config = dict(
    train_examples=88335,
    image_size=48,
    norm='layernorm',
    parallel_block=False,
    moe='expert_choice',
    experts_per_token=2,
)
Rows from expert 7 of block 3, named by matrix and row number. Rows with one number belong to one neuron. Each number is 128 + 32 x the weight over its row's rms, rounded and kept within 0 to 255. All counts start at 0. Numbers have three digits each. After the name is the row's rms in percent of the matrix's.
# up: expert up (model.blocks.3.mlp.up, 8x192x384), inputs 128-191
# down: expert down (model.blocks.3.mlp.down, 8x384x192, transposed), outputs 128-191
up.33 090:118112136084153074150111093132136116071165156155100162194136117134125132148150155105147104160132166069139155116164119150131048130166095184102086118046132190138037141120111126094150137067142080
up.34 114:124062144107157117120121151085135169077170156169100131129129112095110126125104167099145184145131143087167083055157140153124102140132112131088047104100171140210097117112126108115143166109129142
up.35 104:128155149161099107115158175125128125113129161081116131166104110095174126127103096136119174162142215095149119143143150120110086126110085129115085084148129199136056149132127135098119112112106096
up.36 114:122089109140147120166138146086069096102132143154073145131124135138173064056130125130143136159155164122165135148159164123156078151157157102130107069087118192135090102137071169142087141157129133
up.37 110:151091096060162092100084091147142104163095130096175117106017143129146186164088182090099127134156149181116115154119087176101144165126131092219132174102138199103151171062098148104130086123039164
up.38 101:089150101180134097158184148112100112099105133111156153125124151171159097151111103060101131124195132177111154175216128132140142160084111115129125144165198160064135145148083198101107081103100112
up.39 120:120177179105131121118134098147168134037119125161073111163137131160137097213098134153151116155100123075153130106111142116101144099168122175101075138073149103181107102070175116144114160146100099
up.40 109:129046153152085117177164157076150140086190112131078192106101101103161100119122085120141137165146137088201106109137222124135071173134110138095077046142140159162103114167156185133118162155128115
up.41 104:121092100183135099110190199125106102070164110155124133156116124136149083115114101085155151140159192098161110097178149176105121151115122100138105087126164141149062127142109137129158156100126111
up.42 132:165143125150128124164057188136061148136107135131137209105147066111084170074080194174168123111144127101195119063213104144156112140133072084138113163076146163103154117134151124127140118126148104
up.43 093:130099142107112072188179128153160136077103169137071076179099160145165135089113073091133152145123208120129120142179146125151094151152113119149077051105205176120089108098133134117097104145126122
up.44 113:132170115070130125152102211183151143150105130086172182167108154135124125101178117098158108160127192158079191171159157165090164136120143074139100169097145123153134138111137123099181111088109125
up.45 113:181163089119184128137065193175130112164051099100102164136108174135121143118141166205130112132108142118126156091136077131118147076111161140159165178103103152108115094096177092121145144107115092
up.46 112:122147202122125170158095096140169092104158108089108120156153083084109100202140195209126100149112142120185182083109113118109127158193134227067131123105114084155126116169192137147104128128165082
up.47 126:159125139128119103139146175133143147113106174113113157120156089094156189078104130141120159159113150111120078133114218218139074186132064105172128057113172147151126116106119114137153110170087116
up.48 088:142144162149126078154147164111145124062172158163110136195141129126100114088126117101143148141136206124123130120153156149105092126187109133156080108138160142167092110147116115116125094126161066
up.49 088:156156142128119080134103190147109130099109113117114135170069125094134167150087175120107126184170155134172120137144151177101083156146097154050101116122141178162072100144109182102132114084125094
up.50 094:123164172179086122140150129108096119116137074116135096142162150142207136107180136074133112149150143131112102156141096134160085111168113165150130028115108136112095095141084151122099128151164102
up.51 089:153135183118108080144122159124109144098144148147081104169135131150181119131132141113149157190150166080102137149158133186126077156122122135184149058078158200168078141108116147122137102132160088
up.52 055:122181168137113089179134169111120133043147123075101182167111148126192105081131116137150106149159219041108110184137112212127072135194091120139104065142173133147051137133158166079130136106176081
up.53 052:097105090111126087160112181123125106107183158119103154180124108198078109124140107126126133129160148110162173139201122189130122107117098127138072116076189183133050127140154119117140066111116066
up.54 111:128121074147144105136210090144191130129087126119114078138101135092154152105090080087120128111126119136097071135094127145155146128090154093166126093169156141123128142013087101161117145192086168
up.55 056:129145183127144093160169156112133167046158108100089192202132132176128156134151168085174114141139141095104167100167153139132087125140101143127128095150159140120065103184142190088123079125129103
up.56 119:087119172165130133157145087127173095114147113151126098139173129137149093183180100045145087159115126156132113156139184110102132143216140152096083108170192142145111143169071149169121149151089122
up.57 058:178144153162158065140142191140150123042166181114137134179117084110126142144106107124141166113197202126110099136125148178109050111155096140158084089132172121117073166124155131120107129127124090
up.58 106:118120166147099150109161063125143175138160127148106121105135131129117148205202166067130142128099093100149133124095187107142138121174119187065123093171154077148117133186088154162121134109155168
up.59 101:182148144106126089119124140097137173116141129138128109205106129133163110158115134108092167178084188117100156112127139226124099142153128125206118082112127131187132107123130124122120130122161063
up.60 085:133030111108145116165114135154195176164127167178141193140076190161112226119150152166113166138152228164135082076187164110093131139132154128144118170131138156129104121091160140112118100022145145
up.61 098:115113120156113136178112167131115087138079124102024141100128149151146111132137127136164094159178157153138135152160137126133112172101153111099112102123121160128111120133078166133101100137112145
up.62 080:117128124119121062131121155112174095104175172151130114163126148130171082128140109127099143161166206082128137152138135156163090136111128134115100045081172168157047137075144142124088116141123121
up.63 113:064116119185163141148132130123125186086189093066091108113130119135133094126156180086139103159132128100091135141077112124163112147166120175131121109162168100138129139204093150158095134182132109
up.64 105:139110105075192091082101126143177171119153117117136150149159088124121150136101131087115130153126119154122171096159131123112158146139090156122118155138247134100135104096130129101128107112093117
up.65 051:139112127155152106144188130102148127075129179149121159210108108147132128148143147140106192174139153089148172110182178100139073137129114131191111134076148134126091111156103141155142106118152099
up.66 051:143102178134130057113149190113149121029128144151119170112124103120153108141090151125161119147114176071087138143125112151077120134178126144139130117080116171184059130148164151092109140093136072
up.67 102:136126108147133094110106120074130135101154230136104197112117086097207150109076156140121135141152147095216136140208112078145095128063092151093086087087175127068108111190120127102063128123146110
up.68 099:176103121100101114129140148073158099176102160126115140146110144172108181076134125138069127129155173135144111155122137164136069174128076100167161080111145202108124088040165155098108128129155164
up.69 103:110087140153097137162225106173122145114130120095067003132123152145165068162098109066127143115115177121120120169122128119159118104142148146137134127147127088108129144072073173194088124169097147
up.70 043:107126138134201123153150150131118155091151087118138127192138139140169087105080152114104134199107127075109143111067102130110080151174133118193094127111158156141099104126133156158134170140099021
up.71 113:122184121123107060130215104144143097143155101140150072181111183125199093133127075092144134170104180164116156155125115129129108136100114157132141121089125090136155121082131200142109110128100102
up.72 119:114132208147113088152162097132129184117186181149128097122125120122155087141149099024114145147094166161131108113139131108114115131181121176122095081156209091163111160217092156153128134136122111
up.73 063:107159147098149109178148159116134153099133135119152125182077155124146138142163170089111146183153149116124145143207150172111052141199080168108094120146151189151040153183123106119155101088115069
up.74 114:138135145112140128128130150158150190067137147179088178129125150115124102120106154161152131171131116077195082075149179125135123147123082142106089134102141137228051097078170086129133171137094141
up.75 099:175135161106061112088130151094146147145093137103153160148068142100132173107111110108106172139099190131116106142142172151124121117094120134132112059095170191153079124120120119087111148090140100
up.76 116:123085066117148093093129192164086158128103176140120188110083161145146110110129137131137188132149146138104124109172122157067147119098121087176160189131147171112110121114123116056128149029159121
up.77 102:170101108066125106150191146174124095150092213132119102181135167126163156139138074122099178111130184137089166116178154138074153093114134147132147151074120123136092111104067148106121131094125136
up.78 115:118099166177083121103194116129098128089098119145100079138154155128206102188112128123090129143136138117131107163105161128138113112195115167123118019106113129147107089149065140122082131146118134
up.79 110:137128123131125136119100104112126109144132107140131180132131111068115170173131129189122091148112128072255098040110134091141084107167106153119122142105136110121129071165233132138117094135160112
up.80 052:142157120136194111158134132108106126105169127129057222144155100110186114157131125167109154154136152070127139128213104167133095152151076139145041078136156152168075165190121160071139064131141068
up.81 108:112156093135162132168254086118177056133095111153141159109098165134099172177128119142109066111146087160143136181074143096101165090111164151124098143165120137083116202098176157119159100125034187
up.82 115:099057135139075156115138098155093170147123118109116130137167110106180102152103149128120151186128165095146134153131136161120123184154104146093108081087135143145089096105076127141059131166062135
up.83 111:135103102140109132156102171133129075130108089109121111133141136134115143153112155164125062132177151132166164114114151135128119135173163145131132105122127187097105105138139149117119079163143104
up.84 112:142097116152199111053112128115136180066218165230101220104158067129106166123158170142144198129051104073151087133090147134144125158186133096028133120088147137163106113175124119118157212111181109
up.85 094:145112124114154105131115174133166113141125146163118255104115165169091164057155181186143186127121128140169134116172109125117113120090103130098116167103118169122135114100205116076191083077116099
up.86 106:136135140102091088122205100169117103161101117076125052155099184141161108113109057129117129132111148167089141144147123137101150066142152200157138141120105130130132121106112127167126115141096126
up.87 111:127190133171091119146125102154141142088129136157105207143129103141131073156142145203153063131092106118210146108093132091112125086168144189076108138144104063173104118149235138171132149144125106
up.88 116:130153131100054085143187103121127098139125156135096071176110187124189107149113073077123143176138194134105142143145097132114111127142121156169136096079144139159122093126128202132102096138129097
up.89 103:076125138100140131091130116152136176127149165105160125159152178182140085093192138081169120121114176152115185115190108106108133124084156105129137152192175070102129153095153144101122117099128154
up.90 086:090156176128135112155188144127133135062160153131108094162119091097203160187127132076124143154124141099101104108150110141127101139191100168164108100140208161120070130151112165137128151142123110
up.91 111:163167090098160079082113213151197185118133122096126216165104125127113167126153147151149127162116148150106084106136142142071123121118116117167128154156179151173105083121176100130207116083113103
up.92 065:080117131131127086130087149157152162091158199101084164167183128120149164138093134128137139177136180143183131140155117163126105150140028194086090150143170169143055111150176135136134090147112095
up.93 108:131065210131107045085118150094132156109130078135117101169126110145146162138116224153133122134120152102186109058107114126159060136204142169175135053082137143136117105112148172110127136120170091
up.94 055:134127201132142100151165181092113120103196141075137118159078134132148111150156121107115116140165180085147143145158095180102126111184131178120103139130155194110056171144160158102111117086172092
up.95 096:053133192114137128134191116128086042120153146165151088169118190147172049144155080129147137120133194160139148184195125099121138155100169139126110144091110093102094115112150174098109125125158108
up.96 091:122078174136137175132100095135138117161102114087117120153120191122119153178133160177130125108097183117131137091153089123089165098147183192131129107157116157107079127127124122088050130075178113
up.97 128:143178119145143138132085124094132073104134125176117150118111082123097129100133169139135102112128121115163135105197121115121164164084119122155102115099105105087132141054160115107105132156072116
up.98 093:142140097137117144161111119132191155102153112192075188108129155146121095091121166121098137128137099071220123072192125093135097131048105173078082110152094088135084101087168106161122149151124127
up.99 103:183137135094149109130097129143124093132064140091169145167100181149126222149071139135146088126174120149146104106152082151124145123138087136159118168106168217133125136064141121102142102097065110
up.100 107:134095136162115101120145118097089121134103127096123164134071118137197109101092051092097157118142138155123097193159145112135112115066106113154064116142141166105101153139093148088068097138111123
up.101 088:107203152077118089135170127134087166099122189165116169209051151100160090121090113112145163173143194150144155152158127111110138098129112060085137115085153116109084135101165125113163147084139092
up.102 118:163164137107143066173123121130154118138089159123151153117069147092177157120086170155117133160215179165153123125168077184107092154079102106170102166096119217096133117065121159075112090119074139
up.103 130:090094143042127118123041197116077181125130177076119131146136171138098109081175216071135140156173148164103139084178063227130138195101130102137131141125131175130119124097106103085154148145134124
up.104 084:119159168163112069150143128143108181070163154136084100169101168114186084156158163068141162166105168100148119105132112161137044129190099188117100114102161133174077109141113139123115167096197109
up.105 125:070128117186120136181174138139150194066195115102083103115138063133142096119116078070162105142088160101105090140106170123152124169156081103124110122195187083111141164170075126171101167183108124
up.106 108:203103141098124132110096096112179102154080166151167124154132082074095196160116094238143107148123109120196106080093175111140113170185100113167161134046072127143152056147247112117137144169152126
up.107 083:134168137096166086167177126144133086073138185106090115204089113128178104165155118125121115174100203124123184122160071140113128138096136177151093115109161135099051139114100149090123113077183096
up.108 100:163147172131129090112126136109141154028167113156151139148116150149175129156129142152153118170107164099149121161180127162107086097130091154130084115111165150130085151123147154100138129071151084
up.109 109:112084117127110121123127141075193164115131179197117094127136195111148144101134135108120237135123188127130105086141125141141127163106099090131136129126129097125122111041150112140112145140082149
up.110 112:168123146070072098098059130120151161136169094054160115140134155107103183193128130106133106174116151149095158101125105155081129126176107197133153110109131127150154132137109154110177097107147090
up.111 106:172063143115080117093133161079170124125110156137116170134128147164126169079191121151120149144141167113158094107122140125149047169134122106145120003091122129138096068102163142141153130134124142
up.112 117:141133141087159139181109188176112115119129128085151109168068157155155131161098141116127131160141219132092162140165064230102136162133128150179115147074134113121119142114090148076084115124107101
up.113 105:154089137079146126095193142099157144120158123147150150119171107120146184187086076067121125205102115148145082168124180169132108147215103182078119100125179189171070119170117110108123137180101134
up.114 088:130082163116127079152165117128108181122164166088121138155105180081180125166128118097142163153140245080131145149158150163127091157198078164129105095102183130166090130117121181112118128086138069
up.115 108:124166105178131108174164169139077097118141216161096119130105094064200099074102094040137147158150136093075111149151157170133118120087134065130099103100150145132136110114058115170117143147143098
up.116 098:065115113144109092105220096106110125107128107154034047144128186145146051151157090063115130155140170126132145160098166103165085133133116127108130033117129095132129125136050170142116111140122115
up.117 099:109140175175100109106117120083121162109152107091083183106133084167136165221113203140119074112165142141130112127126112171137102123157084189116074072152165176082100151116145148112104106089104117
up.118 061:150128122108127106196142156098173114066103115090124140206150145127172084104106198078139115159153196110133137161205155134138096152112084131154086089130144189110063145166105119092156117124201083
up.119 109:131148156060098107134120130155136150123140147143135090206105173098176134224072174065116126167111191126119110122111121184107098139192137188177128099052143124183087112105081182099105128143138122
up.120 092:140053147101173114101138107171099109105138187159159159149072122074192135194117173084159185152141128077121096139131140151054129096133127164127110135097146120126097146107071109134158169041145132
up.121 095:074136145118114046131165197102106175090145171215109096175165148142180066131118087105120189209152145126131137161194099203136092153122075138104109102135187137194100131117141167111149154097111073
up.122 095:209165112127137117161179122142195147105133141127135137172103102126103134118143130203149171141091106117162153060078098104091137100119136116153123154132134116149112139122204108122147158082124101
up.123 083:101108138149144080159130146132134148072146127152109141148076121116214154189123113108157127132145162114173111143153192150109085146125102135129106071094181170152096116160131103101132121109090089
up.124 104:087190170145132136161135149150134137092112181153051159146187100146111011129114122168179097155119115077222168079118133114136114124158120135100095151117146101186127097139200091152143147167156083
up.125 093:135104159098142174122121116195187124145071160144121147159123147126095112215151112226127104148088135108169139099109152101091123128127145139090154154111106091132133071162200132108104116127131092
up.126 102:181164132054137158137110163109159074131116117070143060169140100095107155098101100158128133129091092124113164148093126151113107134143144104197147148043088188126156081106140117119133108156172115
up.127 116:139158126103126080152147111181116109133149092071153050136137177133203064142118072090135121146134179159090149181158096147115124119143145212146109139105102114130134128151096209153121092114118127
up.128 111:148116210154114118149091140157128151107132143103112123165150061122159165172095188153109096134123185113117136073146088135118139170238104164124141101136110145152084131149104145101102140132148106
up.129 095:145096126093199121151099146161134138153106148111154100145097157141154148121145179094148106127169126137148083065170117168118174130105117144207124168095162195116114130057130145073114092131107157
up.130 140:110163108129117124105073102121129132095100147173138166134076112134152084140115172131157138140107151130110193126166132126088150149068133132138126110127139069110134152079142132128076165119104116
down.33 084:115132168117162117143188162178084134127140164137075131111110140110132142130049116127122142113102143100119153092147193185099119121110111123143106165121111118113130153120109139118144146078142135
down.34 110:102135126159096095126139175120111173181123131155185165105098140107080129080103102113129100107159092191151155062170138151078158190099096077123145097157193091125139179172143152079194096110154104
down.35 102:121116106145106133057116122138100156120096121116077110168204119199168116153124142123149208132088096107098159196090108148145134058158160112089100121169088135138129112116134121099095135180153099
down.36 101:116131164077118119107152132090159076081140141173114139125112104154102116136175143113090114150145105142167147137145147090148125119189144133118131166201166122148146129153128062142119154198135139
down.37 113:146093132156153145169118178112110132166150144120145121123098139116099118102171132144144127081055157149089139131134132160089157089140152120123159132143100110145140151065089157131173139120095125
down.38 099:114099129157130112108072164172126150148181122132148126091118175090113142147178200111145111104129098156137107060105157143143116165149145155169155124098078075169160137082148172140125127123140130
down.39 121:081132081127186168153145189135141208138103127167127128090161108164072128104160112131141145113163071120121090101152186129058147106119141069143141087136156079129123179125131078136183154116134161
down.40 101:148100133153135095126141127115159116086159131149148129121117118117134171195086133146114140114154089121129122158083142117082110114147157082126107160076132101104129083111078142110097146095087143
down.41 099:120111100134132076123161156142074136159174159085123145116159132094142124098108099147117127133161089107100106124159151153114119173186066111127168168113171160112150181108119195107152061121154124
down.42 135:098143120125101127100117098094125165146122145137134148113051140112144170152067126148121082154165107148143139161167112170110095139102106140163146121078191137099180143101109099119089133166102097
down.43 090:143144094050139106129142139156118102095082157095093099228182107132126115195116120177142142168107141105125168126143080134131122104157182072129091177146114151139119156167149072129100149152151128
down.44 108:154157139104144162148133134125128174144076155107162116162142129151104130118146121132104054109161127183077109125206165131127114152099097111203216085173113134091157149125086125131135105151073152
down.45 108:063117159108136080158130123153106143129144143114091090137140139162133133124119121082151099084127175102140105133161132181119151122153103101135098125139121188080154156141058124158171104121096186
down.46 114:160137146090095150098209103159113098110094156143094120167145092095133131129071058133150184173142101103133171161122166102116149092188163116111158143146081196127143120178125068166112129118101097
down.47 138:129116111121125165144142099163089099118096102118097084115180135142158113069089065077116105093152083155091080171176181119160145112136161109197105121164099141094105163104104089205134133167112157
down.48 084:092147114152114158111147129136089146182183104126097093114078099153126060167071073119087128116148083127132123130093129187118142146094103127136122092121151121100143133178133122126098079113138180
down.49 082:071194168101139122129155149118109139081102158124107100181164095177096106131139092158142099098141094141126177156139139091128139143156163133091084123148114116135114120186139089144144123125161113
down.50 090:123143160075139104111154119121074161084077153182173140190157135121073118145098110069113146145125133138122114144130107172159150140122109130121078142110109155146155123108102110138131104202169122
down.51 082:085123135170112121084089107103168211119089128150138137095113162104077106102155178109081121139136102147100086075158119104163156125104111174108097140181076083147119139091159132106124126182121164
down.52 057:136129138093140116111086149159132168110183189133100081074201122115121144151144106126150127148119160110055144156123051187042163154093117157073138138067147136131129142094140147158115117120115192
down.53 050:098115109144095128126120079134180089162131071070137115100058130146159096135106160133155088145179142152170144079123151139145101080108130145119138150090120121058149102139125182073116087158089147
down.54 111:122078085134125137079157129134145131101119124111114123139190028109122070139140055132144113169092110135104108128113118066087131155163177070105147141150082094106170120152122136159091127179097148
down.55 060:109069101118130175137096087122113086121122083141114179124101170109110181099086060154102077105172106146146102129121122106147131169118129163169155174070142130119174105117132071156129099127094119
down.56 129:139150169089145131131055171200102148109121104129128097132125183168147143102179186108163117110125119140092190094123062087136133111157119212197111199170131151099133125080117110129141071088114084
down.57 058:068133039076079159115088129077162100133162134154103101157184124179120187183104062117125107181089124124156160104103174124117076193126117099130085160130096174138140118144140103163077127171132140
down.58 107:149174128141128129109108141055106152115182136185178162158138080114132118149196152105075100189152107147117130112129096082113127110092140141129177149108138102174144141129147129133110165153141111
down.59 095:129080103126155202108082133102099146184150093138109125093196142090110144094144150071113137130138116151189094101123135156139113102075141135135138127134091127173136094048088142174160149142081192
down.60 090:147055144129160131177142138139127155153075128106115155149184142163082082136171193135131110122104216094182136117126071128143172097159107196093199116158108091112131139093105158127132129130113137
down.61 095:151133116109086128060184119059131102146101122117139123143110088151151157160140115130089151164112073153128164138165174086179119139113134131084130085120154182146144093161151097143102156173114114
down.62 077:077172130110131109135168068122079145131062188121150138168162156147130102185132153149129120142103123162155089097129107146153111114114156142178192143094131105094135098160073141161141186152140100
down.63 110:116161123144159147092118135122101120111167149137199167110133097112122045108113155077138106149133125154138117068170112088125143143093114081067124105160159063127162093179142072125101160130134148
down.64 104:107095139176120115148118181153092112106182145127149111132107122088117121104126182113138139105148128192106177124112179129112099104146143204204104203139149068129145148125121149129088135106134130
down.65 054:099094061082118130150086074091078094108142122179112106096118090140109141129125101112096090095099136129083132166189161129094109194119151114057106153233138164128134138157151106153088121124129156
down.66 053:128159111144102145080199175137114089109125175105119118152107167143163158106143116088129138074125142153108205093100136140061157078055111076155117195151158163159178094064090105166136132147171107
down.67 094:121155182065058180047126173166106161069141101136143130092152138153088114115107141112166134138115112153095167120098112106139117153110166132112162156120168115118139191105143081175100152126091125
down.68 100:141119118128165129134118164091168117165142105105129136136108166186094158124147165136090112120143108179110144166201148175162172150126111151159117108132120092114150133100082069144144134149053153
down.69 095:102172104126141130129138129066087127096176136148154136141218092102113052145121096037134125144113109114122098136139178112161142125136167076078106127172119146116150113157120147142090131203150135
down.70 049:120168114136144112129175150121138136098103170177148182146145147120111244155151114111091074175145175126073103161169189128115128136106118118128178068201135104156057064139085126090157123173107160
down.71 118:116214171134143124121116079121081094145112188146133104173146122087097130161088110106153080105156100166145121086164136150147112108084122129140125072188108128109152104208097158149093114145123160
down.72 124:138123159105133103113143129116074069111134125130150097160167124109156112084097103088131117153164148099105142125110101140176096076164111154132133110090153193119123124119103173197111118180121089
down.73 066:149178184102148073141196186120061125124093125147118081133170124155103115135103111117134164083151098100128129155124152123169100144042121077128154109155067092110141151134099143130163165151197146
down.74 119:086134079131167141139155184150131159121159176138099144104117124138114105090148109122147182141211147139155100122096166129106142132160154096125086133156181102137111201205104141123176189084095122
down.75 102:146115089127148114121115145156098121141078100155130123097134155121154172113108080088133161116082095158077141164125129249141169062156137127120173143126102167130149155090074139157090127127097155
down.76 114:117154123094119074191105164150064115108104119106078096135128139126127098107095157109164159112108138112112181132133116214098143107156136097126173154133086167170173130083080159152136127077155116
down.77 101:158128151097119124068170080123187084105126135126092120186148107128117156166128071114104108148130152125102119171118068138182089156158132186080137124144065177081139102124128118162081081193147111
down.78 101:090131152116125131114168144046141091083114141156119174148116149148133132147160196090084143127127105126136111173096102176148117156153168136172120153153151117145117116152141101149137150229119111
down.79 116:077080084093079116128139121144117190092159137120152125138152191111173170173079092167112118137148143099092160184152152159135137127143138180109130102088166172088177140130147119164071129083062131
down.80 053:096130119143150144107172186155146201082112167131131102184135134163131158109099135159157132150122110158091148052112145101160165197172101149145104130166117116127069098092176115132155169131129159
down.81 108:148083114100154158140085157125146195229103101101145108145165083125128095111192117120147072159106133125139106089126131038152160172130130108143166125126080131141143151070132114133128138167087170
down.82 106:107161165125091101091164108072138143112097171169121157167101129141169150184167174109121150164156075158144160159133138126133130099129150120093132131110137107142134106134136108142133168155092111
down.83 105:134178160067103137012122138074133094121128116120095100146134123165093180104159048129069111146095109119104146171145149079188137058113138203134114126147157181165142116149169078127160130148131123
down.84 114:142215157102122086121110153102116089170143103122171131139101153128081142138142211137111131120143088150124198107122106203076130099126107165117155162105190128123150104109115134088112126084111113
down.85 098:075111153113169116194083121156079165162124140132096131108107168139129119153114172132180108121113145121141127114143111221130137100169110145157167078111155138119139190076064131118167106123106122
down.86 104:157117149109125099062170090155162088118096161115115127190142083150139155165119079118101116158133123117140111151166107109163096170069167121130152114121102110061191081166162157135078083167123104
down.87 114:147110097091135166104186131186117151154112123176117088083131086102136184094095052119186169111165094134133156146106160156097154119148143054151134140129172170122146143128124082109148127076076141
down.88 120:140188150141156119081076075089089136105129146151142091152113143068122131112130160075134101130200076203168089062133115152146083139035097124158149093155096085102118152137085162125135126130121167
down.89 109:161087108135129145116116127111135222144150137125162108129175116092104107146147149151128138146145125110138143088054117078118109143154124160113139190134021065155141092117134140128104137172127123
down.90 075:104155108142080147062126144154066154132078170078148088093108144046144078095081203097156093161151098115114155114146103156077102152067140119121105147127048172097144148148132146165075117174129108
down.91 109:108061117139082158088106145110110158184151125183133124095103144122153102043142130107111100140137169150106101158162124093113138118096101120118204129157128129115178178098071128172079161122114133
down.92 064:111115150141128086106093116122104127106145133137141112097117179158087098166155079088108134132118150114158135103075079099112140154217165102144134130086121165127085153121144131111162147132091164
down.93 106:120249166081148140152100156094092118134081171093152140179131173189082115156096133131113101136144077122141121124172085185159123100129121184121067092099111145151135128120142087130178153125129080
down.94 054:124085086200129123113112095127093105116083198159105107090151098193129106105110080183131158156092111113111158156145083085124194154134082107165122178123056102171163122149108097198076193166099177
down.95 094:209188175109102118146128124143113105151129161119155100203175077100101101068102053088134110160096054132064074140151143107201133140119143110129149079114071169110151144085154123163082099182115129
down.96 093:195144120153148125111104095152108113153106137133079134139166151146165184189134134122104113128139115099134157108126110134195129104097136204085130142116122162066153132111113134204134130089086144
down.97 135:181137095150114139117192128091116121121074128082172162100148092099109211132052118158098122028114038135150097138181212166112145110105121100151195154126162164095136150161132098109134120099140141
down.98 092:126112078117122105134146084116127078125135170159117137080147129114138171176162126096114209130163078115135099137139178158095196146171139116117150078097195139136101145113125133117139186075095145
down.99 102:062094094143120145159113174118121222148167096080107104150201122172158092139134058146117070118067113165161169152117117103115123112157115163151142190146181133135140077101150185128101085151147143
down.100 106:162123096098138094111099137160148087133127111084085111168177089147166115107161126113135164099085151119069168155161118193122153095176174136080115125112105178149092142000133120144127132100131153
down.101 084:141157085140139111044136116132114141107178137098125084141106101149167097072135141096141185170128089131125122131174113131086140216098135120111108118132113150150137093148123166080092151098116127
down.102 112:069184118136173109144089091115092144165171157149192115116090122100102079109091104087133114087155104166091103103163184146125149132095090095147128138136095121120164165070112141140152109131108143
down.103 124:150157119092147110180098148114110193080142121134142139124114182130117124163131176127144171130163139127088111149182175184111142162141143088109162114154124143162095147169104119096191161118110143
down.104 083:095098137091139133166087170113118092112147149163144169148109120132123110129142133139127106137109145093182148132126117155146119142136122101117181153107172084165104092140094088121154161142106108
down.105 132:091148098164169135116125134117101123153171147131154147099142071127143053145079089069132083126191148135126111111157098088142138148112122068072131144144129068117122105172140123143079158138121140
down.106 115:100107119069124093174129138121122217156174089137182127139121192116174144171103106136135114141148177094112149156164096154154161097138117158100183115098120151099208191109102112161126152145081154
down.107 074:166111088106102181089152126102116118105152128115155090174095123117137126169140126168096107198114095149092149118124128115171114143084133143134124157111109170123141116126125140147132107217133089
down.108 105:153088153108143134112134163151135137146112084080138143090163176112136174143150131148098096094121101120136122109163122115115155104118128180133172174128111185095096141134112134106137102079082153
down.109 104:166146108091102128092170182169129090128121123107140130148196093094110124110080087120188104133191071156102128121194192165107133138131134081143157171103160157157150141203131112149156116100145132
down.110 114:168091147122145110098084101047092112161082140147113122116073127139096152109095168161094110140148124199123112106180067106135103120101092201145182098157112128108115114175098135131137125078104127
down.111 108:160106109135117086115101162056133097154097104121129146125112116168098191110129098091103137083158125148110104171145147181145117097145143137140093112107151137142139147094134106121121167189117152
down.112 108:151145103151170149137056132137086135150129141148148099125083152116127152119099145100108136123172133214054082111192170127142162121058138133141146132176103146133097177154086167116186099159101184
down.113 096:097092134167145107149107110095163160113163159164109093117104130138090121142139102138163102132105151121153115176092131107074118155149156123161161111112180082105103152104172123078109188136087104
down.114 074:088178128116167107089105166094131096171134122151096128192106118144090092116082155161068118145146109170127106075128103133145054162069136121128163114093076088117136127201151114157128079119146075
down.115 108:081136142070119086155108133106126148161177150096163164126156158133164100203107147164115108105163112114099136124113131099116135205168128166063193124122147109067167163190105135119103101105112136
down.116 096:090129142142174145112143154055119118106194117160160201101161097104086125120149127072132136169125113118160114101111133093140117124123135134107132151152181083109146168147132098165105126163146126
down.117 105:155124126150136147138078148183079176137109132105122048132162169136109053155144168100163075148133101174112122074125087145137074174106110176153197092167111125153136133100108186064115112175196142
down.118 053:130075160097103143119147160155085043076156172133023134179149049126153143102156117150117129147120026085151129150114097120128124152155119090100120170124160140120128130145131169110170121146107135
down.119 113:137101145171154150118049114089128139184110129181160146074112120107125195119123172124104150102206094139163107107129153172148147120086142116116135144161085115156130119147091148130179142115112106
down.120 086:163112135088122143091148190116168091092109146129111128160110063125101134129139088180160126183112121148161175115091126183036145142124144064100191156084113083151181070113117057134096158144160089
down.121 091:147176160059151119107064156135117141127106138067160142155122123165112128150095145143192092164162100164129139104112132159124115151131167089153124111100088199161156085106140034093153088132107096
down.122 096:069099109058149116081147158139070146158143079156142115093148136153184116092127108094210127175136130133121154159116098157097200189119096102128146161097109175111204148141091107159163151119086123
down.123 085:146089143107128073112103103102095209105138159142161086124119133118135153154147136177125126188157105127138143149070146137121151129149155140134161144082173189178109163119118099137094094121150120
down.124 098:087102122102140139178123157126118182112169072133151073091106152123178152108160068111162154112163130119120130170097130172105124107157171115105134105149158162119126150125114152104146156109073211
down.125 100:134081138145116135118157085168135156140153152097094092134124116115127163167113120098177182152117146077124123163118115128163166117132117141092165114127120206075169132110122124196113160106079165
down.126 100:091093146097153112221107129151109116122079107105122085164107134114159084152125162094128084088110151103106103135200107189115094115121155125107171121161147122073199157145109128148135133146091149
down.127 111:161162164146144083091143121120080050138117197173124101156098116100117127124095149063115060138156071201099107092163151140143096134051114129138143128159115135103156155164113174106124065146089152
down.128 103:125193181040107137054144134097121110161090158124102105172172169074140108165119141114086131165125083131126137104135118168126176135090145102125127127132123092125127132155106134130146090105136120
down.129 098:132072121110111144203099162121120184188171136075159105104160142192116129144111133113161103086077177134143130119175108109150096103136125143150208177177103103111181168041102142145168088073146145
down.130 151:175191131098133138071212133149147116150047108125125143113127101126082172137075120145104136052102000121136136138139190119115146117091085095152158145132104146124111116166141079108155125095130110